Weights of a small autoregressive pixel model.
Model: 5.54M parameters, 20-pixel images, width 256, layers 7, norm rmsnorm.
Rows from block 2, named by matrix and row number. Rows with one number belong to one attention dimension. Each number is 50 + 10 x the weight over its row's rms, rounded and kept within 0 to 99. All counts start at 0. After the name is the row's rms in percent of the matrix's.
# v: attention value (model.blocks.2.attn.v.weight, 256x256), inputs 0-127
# proj: attention output (model.blocks.2.attn.proj.weight, 256x256, transposed), outputs 0-127
v.178 097:49 50 50 28 52 34 43 44 46 51 54 55 40 33 44 69 39 64 53 45 48 43 45 47 26 62 45 46 42 63 47 48 59 39 48 48 45 48 63 63 38 41 50 32 43 39 50 41 48 54 52 46 53 49 47 68 53 68 49 73 66 49 63 55 45 53 48 35 54 54 46 33 52 64 46 29 39 50 49 49 44 54 58 54 41 63 47 51 49 33 50 41 36 48 52 47 50 55 56 36 44 47 48 67 37 38 43 47 46 53 53 38 52 56 63 46 41 45 55 52 51 40 49 43 49 31 63 44
proj.178 101:59 55 31 55 59 45 42 57 52 52 47 65 43 57 67 57 32 44 59 58 40 34 60 39 45 45 35 46 58 31 44 47 74 64 58 39 61 59 38 56 47 55 65 70 48 63 46 62 63 46 46 76 51 59 49 48 37 54 55 39 51 62 47 36 55 75 53 33 57 39 57 46 47 29 39 37 53 73 47 56 47 43 69 43 46 58 44 50 41 61 42 55 34 58 56 38 37 40 40 48 62 39 48 50 43 44 38 51 32 47 40 47 49 62 44 46 51 47 36 42 57 54 49 63 57 70 60 46
v.179 084:28 60 65 42 45 42 64 56 28 46 38 47 32 44 55 44 40 30 66 53 42 48 49 60 53 57 54 40 48 49 44 44 68 55 53 53 50 47 43 49 57 57 52 39 59 46 47 64 42 38 53 36 37 47 44 60 52 47 44 53 61 63 68 56 40 65 52 52 46 54 46 55 36 51 41 65 53 50 57 43 37 50 73 66 56 69 61 40 39 61 40 39 48 51 54 44 58 53 54 63 56 46 44 76 53 51 53 60 39 53 53 53 58 65 58 48 45 63 46 33 70 42 27 68 50 50 50 48
proj.179 095:42 38 39 51 50 48 44 54 53 59 51 32 46 53 51 46 49 58 45 42 55 28 62 72 54 34 39 37 43 47 59 62 45 46 39 42 45 54 48 38 36 49 41 64 45 41 53 51 47 50 41 65 45 41 40 36 54 44 63 50 37 39 63 34 51 34 47 34 44 47 43 55 55 54 55 40 56 60 64 46 48 58 41 51 48 50 51 57 68 55 54 60 34 54 47 38 44 55 64 57 20 45 51 52 63 55 47 54 68 63 41 33 39 40 33 52 56 31 44 55 61 61 68 42 42 41 37 50
v.180 086:53 45 35 48 47 59 58 23 54 44 67 55 50 55 34 59 36 56 45 67 54 47 42 55 45 43 55 39 63 68 43 61 60 45 52 67 58 52 58 50 49 49 48 57 40 44 47 48 47 43 47 47 31 59 49 37 59 63 51 30 42 40 58 54 36 47 43 41 54 33 53 68 39 55 32 72 53 51 58 50 62 49 51 78 49 51 74 42 54 52 62 57 62 55 36 56 47 54 59 49 49 50 49 50 53 45 42 60 41 62 24 50 45 63 32 52 61 43 48 58 29 54 53 56 54 41 51 34
proj.180 097:57 49 52 57 22 34 62 48 34 34 50 58 51 54 59 59 35 54 56 41 65 51 57 56 42 56 39 65 53 50 47 24 48 53 45 50 49 47 44 52 52 60 52 47 60 55 48 36 41 51 64 34 53 43 44 69 46 61 62 64 54 42 60 50 44 58 60 63 70 54 51 34 49 42 59 58 59 50 52 62 37 46 39 53 48 54 36 56 64 33 46 56 55 69 42 40 65 49 49 50 62 33 46 50 73 56 60 64 46 51 66 46 40 44 71 57 38 51 66 59 66 52 48 40 37 24 48 40
v.181 084:39 53 54 60 46 44 50 56 50 36 44 55 47 48 51 37 48 41 60 71 19 64 42 39 45 62 47 47 62 59 47 57 60 49 53 47 43 44 57 60 53 51 63 60 50 42 60 49 54 41 21 77 58 42 44 51 42 47 47 33 49 42 44 49 45 46 50 40 54 64 61 47 69 61 51 58 58 62 55 43 39 51 43 42 32 37 55 58 58 38 48 40 60 38 71 70 43 58 47 44 52 52 57 48 65 45 60 42 42 32 37 61 36 52 61 38 75 55 31 35 48 47 42 39 36 46 51 79
proj.181 087:40 65 57 38 68 69 51 47 50 48 65 44 47 43 52 56 56 57 51 56 58 56 35 45 67 50 51 55 44 51 52 49 31 47 51 63 41 39 53 57 62 33 55 46 34 21 41 49 49 48 59 38 52 40 62 58 54 61 59 74 43 58 48 65 56 34 45 45 26 69 55 41 51 50 55 43 55 34 46 35 59 66 40 49 45 54 42 48 52 56 45 57 65 47 48 56 46 54 45 51 35 57 53 58 51 57 56 51 54 38 76 65 45 38 54 64 59 37 57 51 32 46 51 49 63 43 47 38
v.182 101:46 74 45 66 51 53 45 48 62 65 54 65 48 62 44 31 44 45 51 51 62 32 53 36 37 41 57 61 48 61 51 59 68 69 48 52 52 44 72 47 38 51 57 49 62 59 41 42 64 58 55 40 58 56 38 47 45 36 64 49 46 38 41 51 47 53 41 55 51 41 44 64 39 17 49 46 46 43 53 65 57 48 58 34 46 56 70 57 48 51 52 48 50 57 64 53 55 49 58 63 45 57 76 33 46 39 69 38 49 56 41 59 37 59 43 54 39 50 41 49 34 45 50 53 47 36 60 54
proj.182 105:46 52 59 35 59 43 40 43 46 61 56 68 67 78 36 45 60 49 67 44 48 57 44 56 52 55 62 48 58 56 50 48 41 43 38 60 58 47 66 45 62 52 49 45 48 40 40 69 48 44 57 48 64 36 51 57 49 59 46 56 67 62 65 41 42 40 44 53 37 57 38 53 58 65 54 56 49 42 42 53 68 46 49 44 61 60 56 31 55 29 53 31 45 55 34 54 58 68 33 33 49 47 38 58 35 47 47 51 45 50 63 50 58 54 43 50 60 47 60 56 41 54 43 71 58 50 49 71
v.183 094:60 49 53 46 73 47 54 47 44 65 46 52 49 63 56 42 60 70 70 54 40 47 52 55 40 40 39 34 39 65 50 60 40 34 45 46 52 55 52 52 50 49 42 54 59 44 70 34 59 57 59 57 54 47 43 60 62 41 57 60 33 61 36 61 40 53 51 53 57 44 52 64 33 62 45 62 37 58 32 55 35 49 35 62 55 42 46 61 49 46 42 51 56 55 57 43 54 43 41 38 49 52 32 38 49 55 56 68 58 52 52 37 66 65 60 39 37 47 60 42 28 66 50 45 50 65 45 49
proj.183 098:45 45 56 48 21 61 71 46 26 42 47 45 63 45 56 34 40 55 45 42 58 61 26 40 62 66 52 59 57 35 57 45 40 44 44 65 50 39 50 45 69 66 52 34 40 53 47 46 49 50 50 73 27 28 61 63 53 61 39 62 61 63 52 58 60 44 49 53 54 62 42 68 54 37 46 41 44 50 69 58 46 50 54 53 59 78 54 33 50 46 50 50 72 55 40 53 57 52 60 58 53 70 47 70 56 39 40 55 51 51 57 55 43 44 50 59 66 49 40 64 65 37 54 38 26 41 65 53
v.184 090:42 57 39 67 62 45 69 46 56 64 49 58 43 45 52 43 68 52 54 57 60 42 58 43 43 40 50 57 62 62 42 57 51 57 48 44 51 48 46 59 42 57 47 41 44 68 54 66 55 42 49 47 36 61 57 35 39 56 56 42 63 47 57 46 59 50 53 53 46 40 59 58 37 58 59 37 58 55 40 40 49 44 44 46 44 68 39 56 44 43 57 42 58 60 51 36 62 55 54 49 52 57 48 54 29 40 48 73 56 48 27 40 54 47 43 43 47 57 55 69 31 55 41 38 51 41 54 59
proj.184 100:57 42 47 42 51 53 46 42 62 36 47 52 46 65 63 41 59 49 42 44 44 44 44 49 55 33 59 45 41 39 60 54 42 61 41 53 58 62 48 51 48 41 36 44 64 40 65 43 37 44 50 63 43 60 40 50 55 56 47 43 23 38 42 55 56 36 59 47 65 38 65 49 51 82 46 38 55 38 66 51 42 55 36 45 54 43 49 32 57 42 45 56 40 55 46 56 41 36 62 56 42 61 37 48 65 44 52 44 60 59 44 58 45 39 41 50 63 45 54 42 60 48 58 53 56 56 48 44
v.185 090:58 55 51 34 32 58 48 33 58 54 57 71 55 57 69 65 58 55 25 36 55 77 51 58 57 73 51 33 45 55 51 33 31 46 41 46 58 56 48 56 48 59 32 49 56 55 62 45 58 43 53 45 56 53 59 59 46 39 45 47 68 57 41 58 53 50 56 51 59 59 48 52 59 46 46 55 51 50 42 47 46 51 51 25 43 46 57 62 57 58 49 43 50 46 36 48 61 49 64 42 50 44 65 43 60 66 61 47 40 60 55 39 53 68 36 48 49 61 57 54 59 52 52 45 48 47 44 74
proj.185 101:46 45 43 57 73 42 45 59 49 62 57 39 52 33 58 46 57 49 58 61 33 41 40 26 38 45 57 56 56 30 61 52 55 49 43 44 56 59 46 59 44 34 53 29 53 62 63 59 42 46 26 55 50 52 49 45 67 39 42 38 42 44 45 46 52 36 42 42 35 38 58 56 58 34 43 35 58 49 43 61 28 65 44 68 54 47 59 37 36 51 38 46 53 34 49 41 58 41 49 25 34 74 35 60 55 53 66 51 48 51 41 48 57 50 53 50 64 56 40 45 34 49 58 51 48 73 50 52
v.186 083:42 43 51 71 63 48 53 50 47 54 40 44 52 30 51 49 51 42 50 50 67 42 63 41 47 43 18 38 42 47 52 53 33 59 49 31 57 50 60 54 48 56 40 36 39 49 61 51 28 50 45 57 54 43 52 46 60 42 46 60 66 58 39 44 54 62 52 43 46 63 47 50 41 52 53 62 32 48 66 61 42 50 41 69 45 39 53 37 57 49 68 55 43 52 40 41 46 55 54 38 41 53 56 71 48 25 32 38 49 36 54 60 55 47 42 68 43 48 47 53 39 55 53 34 48 57 48 40
proj.186 097:44 46 36 41 54 59 31 37 52 46 48 60 46 60 30 46 33 63 60 46 47 35 70 60 44 41 51 26 53 53 58 72 66 51 68 53 54 44 43 53 34 44 53 66 54 41 41 52 55 48 56 47 61 58 49 45 42 42 62 54 45 40 51 33 35 52 41 38 49 48 45 43 53 59 56 35 48 66 40 47 47 43 58 57 38 42 59 76 50 51 43 57 52 55 55 40 44 39 55 39 44 23 64 50 35 70 50 55 50 54 45 51 42 65 51 51 68 41 34 40 50 49 50 40 52 32 40 47
v.187 091:41 49 55 43 31 55 48 49 39 38 30 57 57 61 42 55 64 48 48 45 64 57 41 49 52 75 46 36 46 47 56 64 37 57 63 58 62 47 51 48 50 35 53 37 52 41 33 36 59 39 55 56 50 41 44 39 51 54 53 30 50 72 52 57 46 50 56 37 66 59 58 53 53 30 48 30 59 38 44 68 39 51 52 38 52 46 33 51 46 61 56 45 59 36 40 49 49 59 63 55 52 48 31 70 49 50 50 56 48 61 56 48 41 43 42 58 38 64 57 39 51 54 54 49 45 70 37 51
proj.187 095:62 34 41 52 64 69 53 51 56 35 60 41 49 43 45 45 60 61 53 53 50 46 57 63 44 43 62 42 54 61 55 49 57 31 58 40 46 55 50 58 43 44 49 46 31 60 56 52 49 55 56 56 44 63 57 41 53 47 62 62 62 26 37 45 44 39 55 58 58 39 56 63 56 48 44 55 52 48 51 39 46 51 34 51 70 34 58 28 51 44 48 48 50 58 46 39 62 43 44 62 49 35 59 48 38 50 53 50 68 45 66 61 40 63 52 25 62 55 45 55 35 51 57 49 43 48 58 44
v.188 085:46 53 42 53 54 45 68 30 39 34 65 66 52 40 56 48 73 40 34 61 57 50 49 63 58 49 51 62 48 56 49 55 43 61 60 41 41 44 53 60 33 57 47 46 52 42 70 50 32 56 38 46 33 26 60 57 45 46 55 34 45 43 53 48 56 43 48 69 60 72 47 71 45 41 55 41 40 47 38 55 52 37 57 50 34 55 51 53 49 66 72 46 53 52 54 52 68 48 60 41 60 56 47 51 46 46 49 53 36 47 71 52 56 54 49 38 36 37 47 31 56 53 61 35 56 45 54 37
proj.188 096:53 43 54 43 44 36 38 46 46 52 46 63 60 51 39 48 31 44 51 56 55 40 55 52 46 35 49 40 46 61 50 39 58 52 59 54 55 57 38 58 57 63 36 61 57 44 54 51 52 53 68 57 50 61 60 53 46 72 69 57 52 54 55 49 51 55 59 35 43 51 77 28 31 68 55 51 61 67 45 52 57 37 50 54 64 50 38 54 42 49 44 46 61 35 37 53 50 64 55 53 65 16 49 38 45 49 68 44 73 34 48 73 39 52 48 50 70 48 51 58 33 50 56 72 57 34 56 69
v.189 089:34 33 53 50 46 46 45 39 45 31 57 39 54 57 45 71 75 45 31 53 51 52 44 44 41 55 53 43 41 47 49 56 66 59 50 61 52 70 65 52 80 56 39 51 48 59 46 60 34 55 33 54 55 41 46 51 56 41 50 40 43 63 52 46 56 45 51 51 49 34 57 40 46 61 52 31 61 52 49 53 55 49 44 47 60 36 33 34 58 39 45 63 46 45 75 45 39 63 49 63 58 55 47 47 64 46 47 45 45 36 54 58 48 53 70 39 55 45 62 46 41 45 34 23 45 36 51 61
proj.189 092:51 45 42 52 47 64 46 48 55 57 55 50 53 33 35 51 40 73 43 72 53 45 60 47 47 36 47 56 54 64 70 43 54 46 47 62 35 33 49 47 51 37 46 29 40 55 69 60 51 39 71 58 52 50 57 54 49 52 48 47 58 49 59 58 55 30 36 61 49 58 56 58 55 39 54 48 37 38 50 45 44 61 35 64 30 59 48 33 54 38 41 65 60 65 51 53 55 52 48 41 47 56 44 45 52 75 57 40 54 26 56 57 49 18 47 47 64 49 49 60 51 56 58 28 43 35 39 55
v.190 091:37 64 45 45 45 36 39 64 62 43 39 55 60 40 55 58 37 47 39 65 57 46 49 40 67 57 56 59 48 44 60 54 48 37 51 44 43 43 53 43 57 57 37 49 49 35 41 47 28 56 39 49 32 60 57 56 61 47 42 58 56 52 45 61 43 50 69 47 53 44 58 44 70 61 53 56 49 49 49 49 33 44 41 47 61 54 63 51 40 44 34 50 38 48 46 50 50 57 51 77 43 44 58 50 26 54 51 42 42 56 43 41 54 48 35 61 80 39 31 26 58 62 40 49 60 32 48 54
proj.190 099:54 48 42 76 57 34 50 53 66 54 66 59 44 54 61 40 50 30 46 55 52 46 54 67 41 39 52 63 60 57 35 58 63 42 54 49 56 77 38 66 53 54 37 69 62 68 57 63 58 47 44 46 45 48 37 56 40 52 50 48 54 41 46 31 55 55 43 50 48 42 67 54 42 45 40 61 47 58 42 57 33 31 68 42 74 48 71 34 56 43 59 35 65 45 54 48 41 55 49 38 48 35 52 58 59 41 52 43 57 61 47 55 30 56 61 20 56 71 59 50 43 57 68 59 43 59 41 57
v.191 098:27 53 43 55 55 53 54 66 44 72 53 51 57 56 65 38 61 26 67 60 70 63 45 65 51 36 44 49 55 61 46 61 47 59 46 77 49 42 59 52 50 29 46 53 44 52 44 53 41 51 62 54 59 63 36 54 49 55 48 55 46 38 48 31 43 60 49 38 46 60 39 63 43 48 72 53 63 46 49 67 38 46 72 64 37 58 50 33 48 55 49 38 63 50 42 47 59 45 47 60 55 52 64 44 50 45 72 48 49 44 53 59 39 56 49 66 39 37 49 40 46 51 37 35 39 58 48 57
proj.191 099:59 42 37 52 42 45 53 59 44 54 73 81 53 52 68 51 38 55 45 44 53 50 43 40 43 56 31 52 55 26 42 27 46 70 40 40 48 69 46 59 59 46 54 62 50 53 65 50 43 43 34 57 52 43 36 52 49 45 65 39 48 56 39 45 58 58 42 64 53 59 38 56 45 59 45 46 47 37 50 47 46 33 49 54 49 59 53 59 55 32 50 58 40 54 41 52 51 51 63 43 55 54 57 51 76 41 40 55 55 88 46 50 53 52 65 44 48 55 50 53 45 49 54 65 52 62 55 41
v.192 106:36 58 66 56 53 46 53 48 59 39 48 48 49 38 55 63 59 35 63 55 49 43 66 44 66 53 54 56 63 49 54 40 60 63 51 54 44 63 74 54 47 47 36 56 57 65 28 42 46 44 47 58 48 53 55 56 47 46 31 52 74 47 45 63 49 39 36 52 57 51 54 47 52 37 50 63 49 46 60 49 60 49 62 46 32 58 68 45 54 52 80 65 37 56 43 40 62 55 51 48 54 50 64 43 53 46 69 51 31 58 35 48 75 48 36 50 54 47 35 46 44 43 30 43 45 56 59 58
proj.192 116:51 48 21 33 61 72 56 35 42 57 24 53 63 59 49 43 41 55 43 52 38 49 52 49 55 51 46 48 27 47 24 63 66 59 37 55 65 58 26 47 44 42 54 53 58 36 57 56 52 46 53 41 48 44 58 41 62 45 55 36 72 26 40 60 68 54 62 49 48 40 47 66 41 54 48 46 36 45 57 33 50 53 49 52 55 65 39 44 47 43 49 40 68 36 43 52 54 61 44 61 49 40 46 60 42 50 30 37 65 35 46 39 55 61 66 50 35 60 53 42 44 48 58 53 32 36 43 52
v.193 097:41 60 48 42 53 51 71 36 28 67 55 50 45 52 64 45 47 37 50 42 44 51 52 70 54 59 45 65 53 46 46 60 62 59 43 47 53 51 48 48 67 45 64 49 53 63 60 49 57 48 45 60 68 53 48 66 38 38 44 79 67 66 47 46 66 50 53 36 70 41 51 64 53 82 53 32 65 44 52 62 39 40 47 53 48 49 52 35 42 56 62 27 44 41 48 49 54 43 69 40 56 54 50 55 56 64 54 58 68 41 61 40 58 53 45 60 54 52 51 69 49 53 54 51 64 60 45 62
proj.193 104:41 37 48 50 60 55 25 47 44 42 41 61 52 53 33 56 57 63 32 53 50 62 53 40 73 53 45 34 49 48 55 48 43 64 32 43 51 60 48 49 52 59 38 36 45 51 67 55 61 37 47 54 36 45 65 48 47 58 48 50 60 42 54 57 61 43 63 48 43 41 37 59 54 40 24 56 18 63 63 49 71 58 42 51 35 56 48 53 63 53 40 50 64 46 42 68 52 40 62 54 59 56 48 53 46 23 38 26 53 57 35 41 62 64 56 45 53 53 49 51 34 52 46 50 24 46 65 38
v.194 093:44 50 50 49 41 57 55 45 47 55 59 60 33 52 43 65 60 47 42 59 41 64 46 71 46 63 33 48 51 42 45 42 49 58 54 40 51 66 54 37 70 49 49 60 46 57 50 43 51 66 60 50 34 38 42 45 59 48 54 33 56 43 50 55 37 44 54 47 64 63 60 81 54 59 38 59 34 45 43 54 32 67 45 55 64 47 26 58 60 65 50 52 60 45 41 35 59 39 58 61 43 52 42 25 43 42 38 46 55 58 61 50 63 65 38 31 49 61 48 65 51 40 54 41 52 69 53 53
proj.194 102:44 38 56 46 55 40 54 57 54 49 42 37 47 56 66 44 52 49 55 53 51 46 46 57 35 62 43 52 39 48 60 67 38 67 52 47 44 48 52 54 53 43 49 30 65 55 46 60 39 47 57 48 73 56 44 49 48 55 45 68 48 58 49 32 56 62 34 42 40 61 79 39 69 64 46 53 54 62 61 53 57 49 36 42 59 50 55 35 40 43 52 46 40 72 45 38 55 71 42 42 53 40 52 50 57 74 57 49 58 46 65 62 41 34 60 54 52 70 51 66 54 48 44 54 58 40 49 41
v.195 111:56 61 64 51 40 43 55 56 62 48 49 45 62 49 63 45 49 62 49 27 62 66 40 50 52 41 52 47 38 37 70 54 48 40 39 50 46 51 65 49 43 49 55 34 51 50 41 58 44 43 47 46 46 50 51 45 55 56 51 64 45 40 39 46 57 41 61 68 69 40 47 34 65 41 62 74 41 52 44 66 38 59 43 47 49 50 58 62 51 45 61 75 55 40 44 50 43 45 37 43 52 40 56 58 28 21 51 45 52 72 46 49 58 45 52 32 49 56 57 57 52 58 54 74 46 40 49 48
proj.195 106:54 51 47 40 36 50 45 37 55 67 46 60 51 45 34 55 60 51 59 54 48 53 51 35 44 44 54 50 53 49 51 45 61 39 40 48 51 55 39 57 53 69 53 45 52 41 43 62 50 43 48 50 67 49 39 67 33 54 43 41 56 39 54 55 50 63 55 67 38 38 43 56 33 29 33 34 59 37 55 40 48 44 57 56 59 50 54 56 37 38 44 42 38 46 61 57 54 49 49 50 50 37 55 60 47 67 61 44 52 51 36 28 57 41 46 40 48 56 38 48 31 47 61 40 33 50 59 46
v.196 096:41 48 44 56 43 54 41 48 30 35 72 50 44 63 37 43 38 56 40 52 47 39 50 46 65 44 42 59 50 36 45 36 27 42 54 57 45 54 43 51 53 54 68 51 48 67 62 27 57 65 60 55 55 47 33 53 42 49 48 51 34 51 48 42 44 49 58 49 54 37 40 52 45 54 59 63 52 45 51 50 31 69 40 40 51 54 47 55 55 78 46 48 44 56 55 63 63 58 41 47 56 47 39 50 36 51 64 45 37 71 66 63 60 71 50 62 53 58 36 56 42 62 51 47 47 49 43 39
proj.196 105:52 39 63 38 52 60 59 32 61 39 44 70 64 40 54 51 52 52 59 48 69 60 49 51 57 62 40 40 54 63 60 44 63 44 60 56 44 62 59 45 68 43 61 57 65 62 41 74 50 49 34 39 56 55 33 66 44 59 47 53 48 57 48 56 51 52 68 54 61 52 54 29 49 54 39 40 55 31 43 48 37 54 54 51 51 60 61 48 55 40 51 63 57 29 69 34 50 56 58 68 65 65 68 65 59 58 59 59 57 41 52 31 41 38 56 53 53 47 42 47 34 44 55 53 61 46 55 33
v.197 103:54 51 49 38 36 69 49 50 50 69 58 58 55 64 46 32 53 54 54 58 46 50 34 58 43 31 49 58 45 44 53 46 71 61 46 42 52 49 51 58 34 49 45 46 47 59 32 49 50 57 71 24 59 45 35 65 63 44 55 43 54 58 47 49 50 39 47 39 45 37 50 53 59 47 47 50 59 51 46 58 36 45 56 47 28 61 55 47 42 57 47 48 36 55 65 65 29 59 46 63 33 60 73 40 58 56 64 40 56 39 53 54 53 56 49 60 61 44 32 67 63 46 45 61 54 59 31 66
proj.197 106:51 49 46 59 52 39 50 48 40 51 39 36 35 55 51 45 63 50 46 37 42 67 45 58 52 50 52 68 41 67 32 55 29 48 45 52 58 38 49 57 59 66 50 60 59 37 52 42 59 37 39 38 54 30 80 59 50 60 51 59 58 40 49 52 63 60 40 52 41 45 45 57 50 59 46 59 44 44 54 49 64 57 39 58 43 47 36 54 46 43 45 59 54 55 44 38 60 54 50 64 40 40 58 65 35 19 60 61 56 57 44 43 58 53 56 55 72 43 47 60 45 45 54 48 47 38 48 55
v.198 090:42 59 55 57 44 39 52 45 48 35 45 44 37 24 58 50 73 48 53 60 61 50 59 48 52 40 66 32 58 41 48 49 45 49 46 48 38 42 37 60 53 51 53 54 72 58 35 38 46 49 48 50 33 42 48 56 33 42 52 53 37 52 53 48 39 66 66 55 56 60 59 29 64 53 52 52 43 57 34 54 50 46 46 38 45 58 66 52 67 46 27 48 61 49 45 59 43 49 45 47 57 35 56 52 51 55 46 43 36 47 41 20 45 56 48 48 44 55 50 79 47 47 40 40 49 52 45 60
proj.198 100:44 56 52 45 47 54 74 48 58 53 56 48 68 37 66 50 50 32 44 51 62 34 54 33 32 51 35 62 40 46 51 71 54 63 66 55 59 50 58 35 48 34 60 45 54 54 55 52 36 44 65 76 51 47 55 35 40 39 50 53 41 61 62 48 48 39 52 48 40 34 67 50 57 55 50 41 50 48 53 42 42 42 56 44 57 51 54 38 50 48 61 50 35 61 52 50 34 55 43 52 48 66 61 27 65 61 39 36 55 39 58 61 48 57 36 59 39 57 55 41 55 61 41 64 66 60 44 53
v.199 097:40 41 42 31 26 39 46 38 39 38 43 52 49 55 61 46 25 41 35 60 50 46 48 66 63 66 39 49 41 42 40 47 51 60 53 43 54 39 46 53 52 60 66 50 45 60 51 50 61 47 43 42 43 47 64 51 50 54 53 48 58 45 40 36 48 38 47 46 41 36 35 57 49 62 62 41 23 49 27 54 51 57 41 49 47 57 47 53 41 57 51 59 54 51 58 42 73 63 49 19 61 43 48 57 57 65 52 38 55 47 58 57 43 68 39 34 48 46 47 39 55 41 64 44 51 35 54 58
proj.199 105:52 55 83 53 49 42 53 44 58 37 66 49 60 40 50 50 63 58 47 44 55 53 55 46 45 34 37 52 52 67 62 48 46 50 62 54 37 42 61 47 59 71 59 52 43 44 44 69 43 34 40 60 60 30 53 48 36 59 47 65 53 53 50 49 45 48 47 51 47 68 54 36 52 40 17 41 64 38 48 40 38 48 47 43 52 31 52 49 38 44 44 36 30 60 50 61 61 48 24 58 49 49 57 59 50 38 51 36 55 53 39 45 50 42 31 39 65 47 49 63 47 60 26 45 43 35 59 46
v.200 108:51 38 55 39 50 52 47 30 46 51 51 45 54 70 51 51 47 62 54 54 62 44 34 55 63 41 72 46 56 61 55 59 55 76 47 71 45 43 53 48 53 41 69 49 51 68 49 57 71 63 45 51 53 47 41 63 41 46 43 48 42 23 49 50 56 54 41 34 61 48 58 49 40 30 49 52 50 49 57 38 63 39 46 64 57 56 53 31 50 46 57 56 64 58 43 67 38 41 45 46 48 41 39 28 56 51 60 57 37 59 63 49 50 27 52 38 32 49 61 36 51 50 59 53 46 50 60 43
proj.200 110:60 47 56 52 34 29 67 47 52 57 46 61 48 50 52 34 48 48 43 38 45 55 42 46 44 42 37 62 44 53 41 47 44 53 63 43 61 72 40 56 52 53 35 51 55 47 43 47 40 49 50 66 51 45 74 42 39 51 42 47 39 65 58 48 50 39 53 42 54 51 37 41 58 48 41 59 48 39 34 65 52 67 50 51 45 52 41 39 63 39 42 52 41 56 49 45 52 35 56 30 39 43 51 51 39 42 52 48 63 48 53 45 67 76 45 68 51 50 61 42 49 58 43 67 73 36 48 33
v.201 104:60 59 54 83 57 42 42 52 52 55 51 59 51 32 54 46 34 47 36 56 41 58 46 59 58 50 53 54 43 50 61 53 57 45 44 53 68 59 40 47 53 50 57 42 52 40 44 58 54 55 50 51 56 32 69 64 42 29 41 44 47 53 54 69 50 35 49 58 32 53 55 47 52 40 53 39 38 54 50 45 55 41 44 56 43 43 63 73 46 41 37 60 49 47 46 44 56 49 62 69 45 60 55 37 64 56 58 43 54 33 61 65 50 46 58 49 47 59 30 43 52 49 46 57 41 43 52 50
proj.201 115:42 49 57 46 70 57 40 60 46 39 44 33 48 69 43 48 63 45 49 43 46 54 49 45 54 42 47 44 46 63 57 42 43 44 47 54 51 43 57 53 35 49 54 51 45 67 67 52 42 42 48 25 76 54 53 38 56 59 51 50 45 51 57 47 48 67 25 51 35 64 50 60 58 64 42 52 39 64 68 60 56 57 37 47 40 44 52 32 49 51 62 40 59 60 35 48 51 52 46 56 54 45 49 46 48 59 47 36 64 58 40 56 54 48 44 36 62 50 39 62 50 41 58 38 40 53 48 49
v.202 098:41 60 46 64 45 41 49 69 64 38 49 55 54 53 47 55 48 29 45 57 67 51 63 53 47 57 35 48 44 58 44 58 49 52 47 37 45 54 64 50 60 44 65 51 41 56 30 70 56 44 45 54 55 46 53 26 41 61 61 48 48 54 41 56 33 69 50 48 44 47 53 37 41 69 60 41 38 49 40 61 68 46 59 43 46 59 41 37 40 38 46 67 43 48 41 41 43 43 43 69 52 58 56 40 37 53 57 45 54 53 44 67 39 34 62 67 38 37 35 55 63 43 51 51 47 43 49 43
proj.202 106:38 52 39 64 62 61 21 65 44 34 48 36 31 37 51 56 62 58 53 47 67 46 32 70 51 41 63 56 46 62 55 57 35 55 35 45 46 40 61 45 59 43 40 41 51 30 51 43 54 53 43 42 48 34 56 66 56 52 37 44 58 35 58 38 71 43 50 57 42 48 43 56 50 56 50 64 56 57 39 45 53 35 45 51 47 44 41 60 51 53 41 41 45 50 47 76 57 36 27 61 49 36 48 47 48 18 33 52 41 59 30 54 55 47 38 55 59 43 52 66 51 41 39 34 25 30 66 63
v.203 106:57 39 37 48 56 53 56 56 47 39 47 55 51 56 54 26 58 58 30 55 55 31 45 48 65 42 49 51 33 53 46 60 63 55 51 46 62 66 50 68 35 61 28 74 30 61 51 38 46 55 53 58 40 52 54 55 52 52 63 32 39 67 53 62 60 31 52 56 60 51 47 51 55 62 58 56 55 44 46 55 64 40 54 41 41 46 55 24 63 51 57 41 72 54 38 56 54 52 52 51 65 56 53 66 54 62 53 43 38 43 32 40 45 48 48 43 61 44 44 53 37 64 39 49 61 43 44 54
proj.203 103:40 40 43 53 45 40 66 59 49 56 61 48 40 19 43 55 35 58 34 48 43 48 52 60 48 51 52 62 47 37 49 53 42 53 51 48 56 37 55 42 59 52 56 54 68 40 44 43 67 33 72 61 28 40 36 49 47 48 75 60 48 59 61 50 35 53 51 43 33 41 57 61 49 72 62 44 60 54 34 41 58 52 47 62 59 46 45 45 48 44 61 53 37 53 77 55 46 63 59 49 53 54 57 41 48 55 57 68 59 36 59 68 57 51 46 50 43 43 52 43 69 64 46 60 61 57 56 65
v.204 111:67 55 52 66 45 53 37 50 69 66 61 47 65 27 52 42 34 59 45 61 48 63 62 49 56 39 43 74 53 49 55 42 41 44 45 57 48 54 70 35 43 57 39 53 46 58 36 49 62 44 60 45 47 62 50 47 47 56 28 44 62 44 43 44 65 54 44 44 58 58 60 49 64 36 40 43 46 42 47 38 54 64 56 59 44 50 40 28 55 62 43 42 51 55 37 74 50 63 66 50 41 43 63 33 43 51 30 46 57 42 53 51 39 63 53 42 32 42 46 68 55 54 62 63 55 48 60 54
proj.204 115:42 49 30 46 44 33 38 34 48 56 49 65 40 72 52 66 65 44 44 42 57 39 48 43 47 47 55 58 32 50 43 48 55 53 45 44 41 41 33 31 60 49 50 25 53 45 49 46 52 50 50 52 67 43 54 69 51 57 49 45 74 39 46 53 50 46 64 70 64 38 55 54 29 54 45 56 49 49 63 55 52 57 57 63 42 45 47 60 33 38 36 56 50 48 63 47 43 50 50 55 48 42 50 50 47 46 57 52 47 58 48 38 44 45 61 56 50 61 55 43 46 41 58 50 42 45 39 43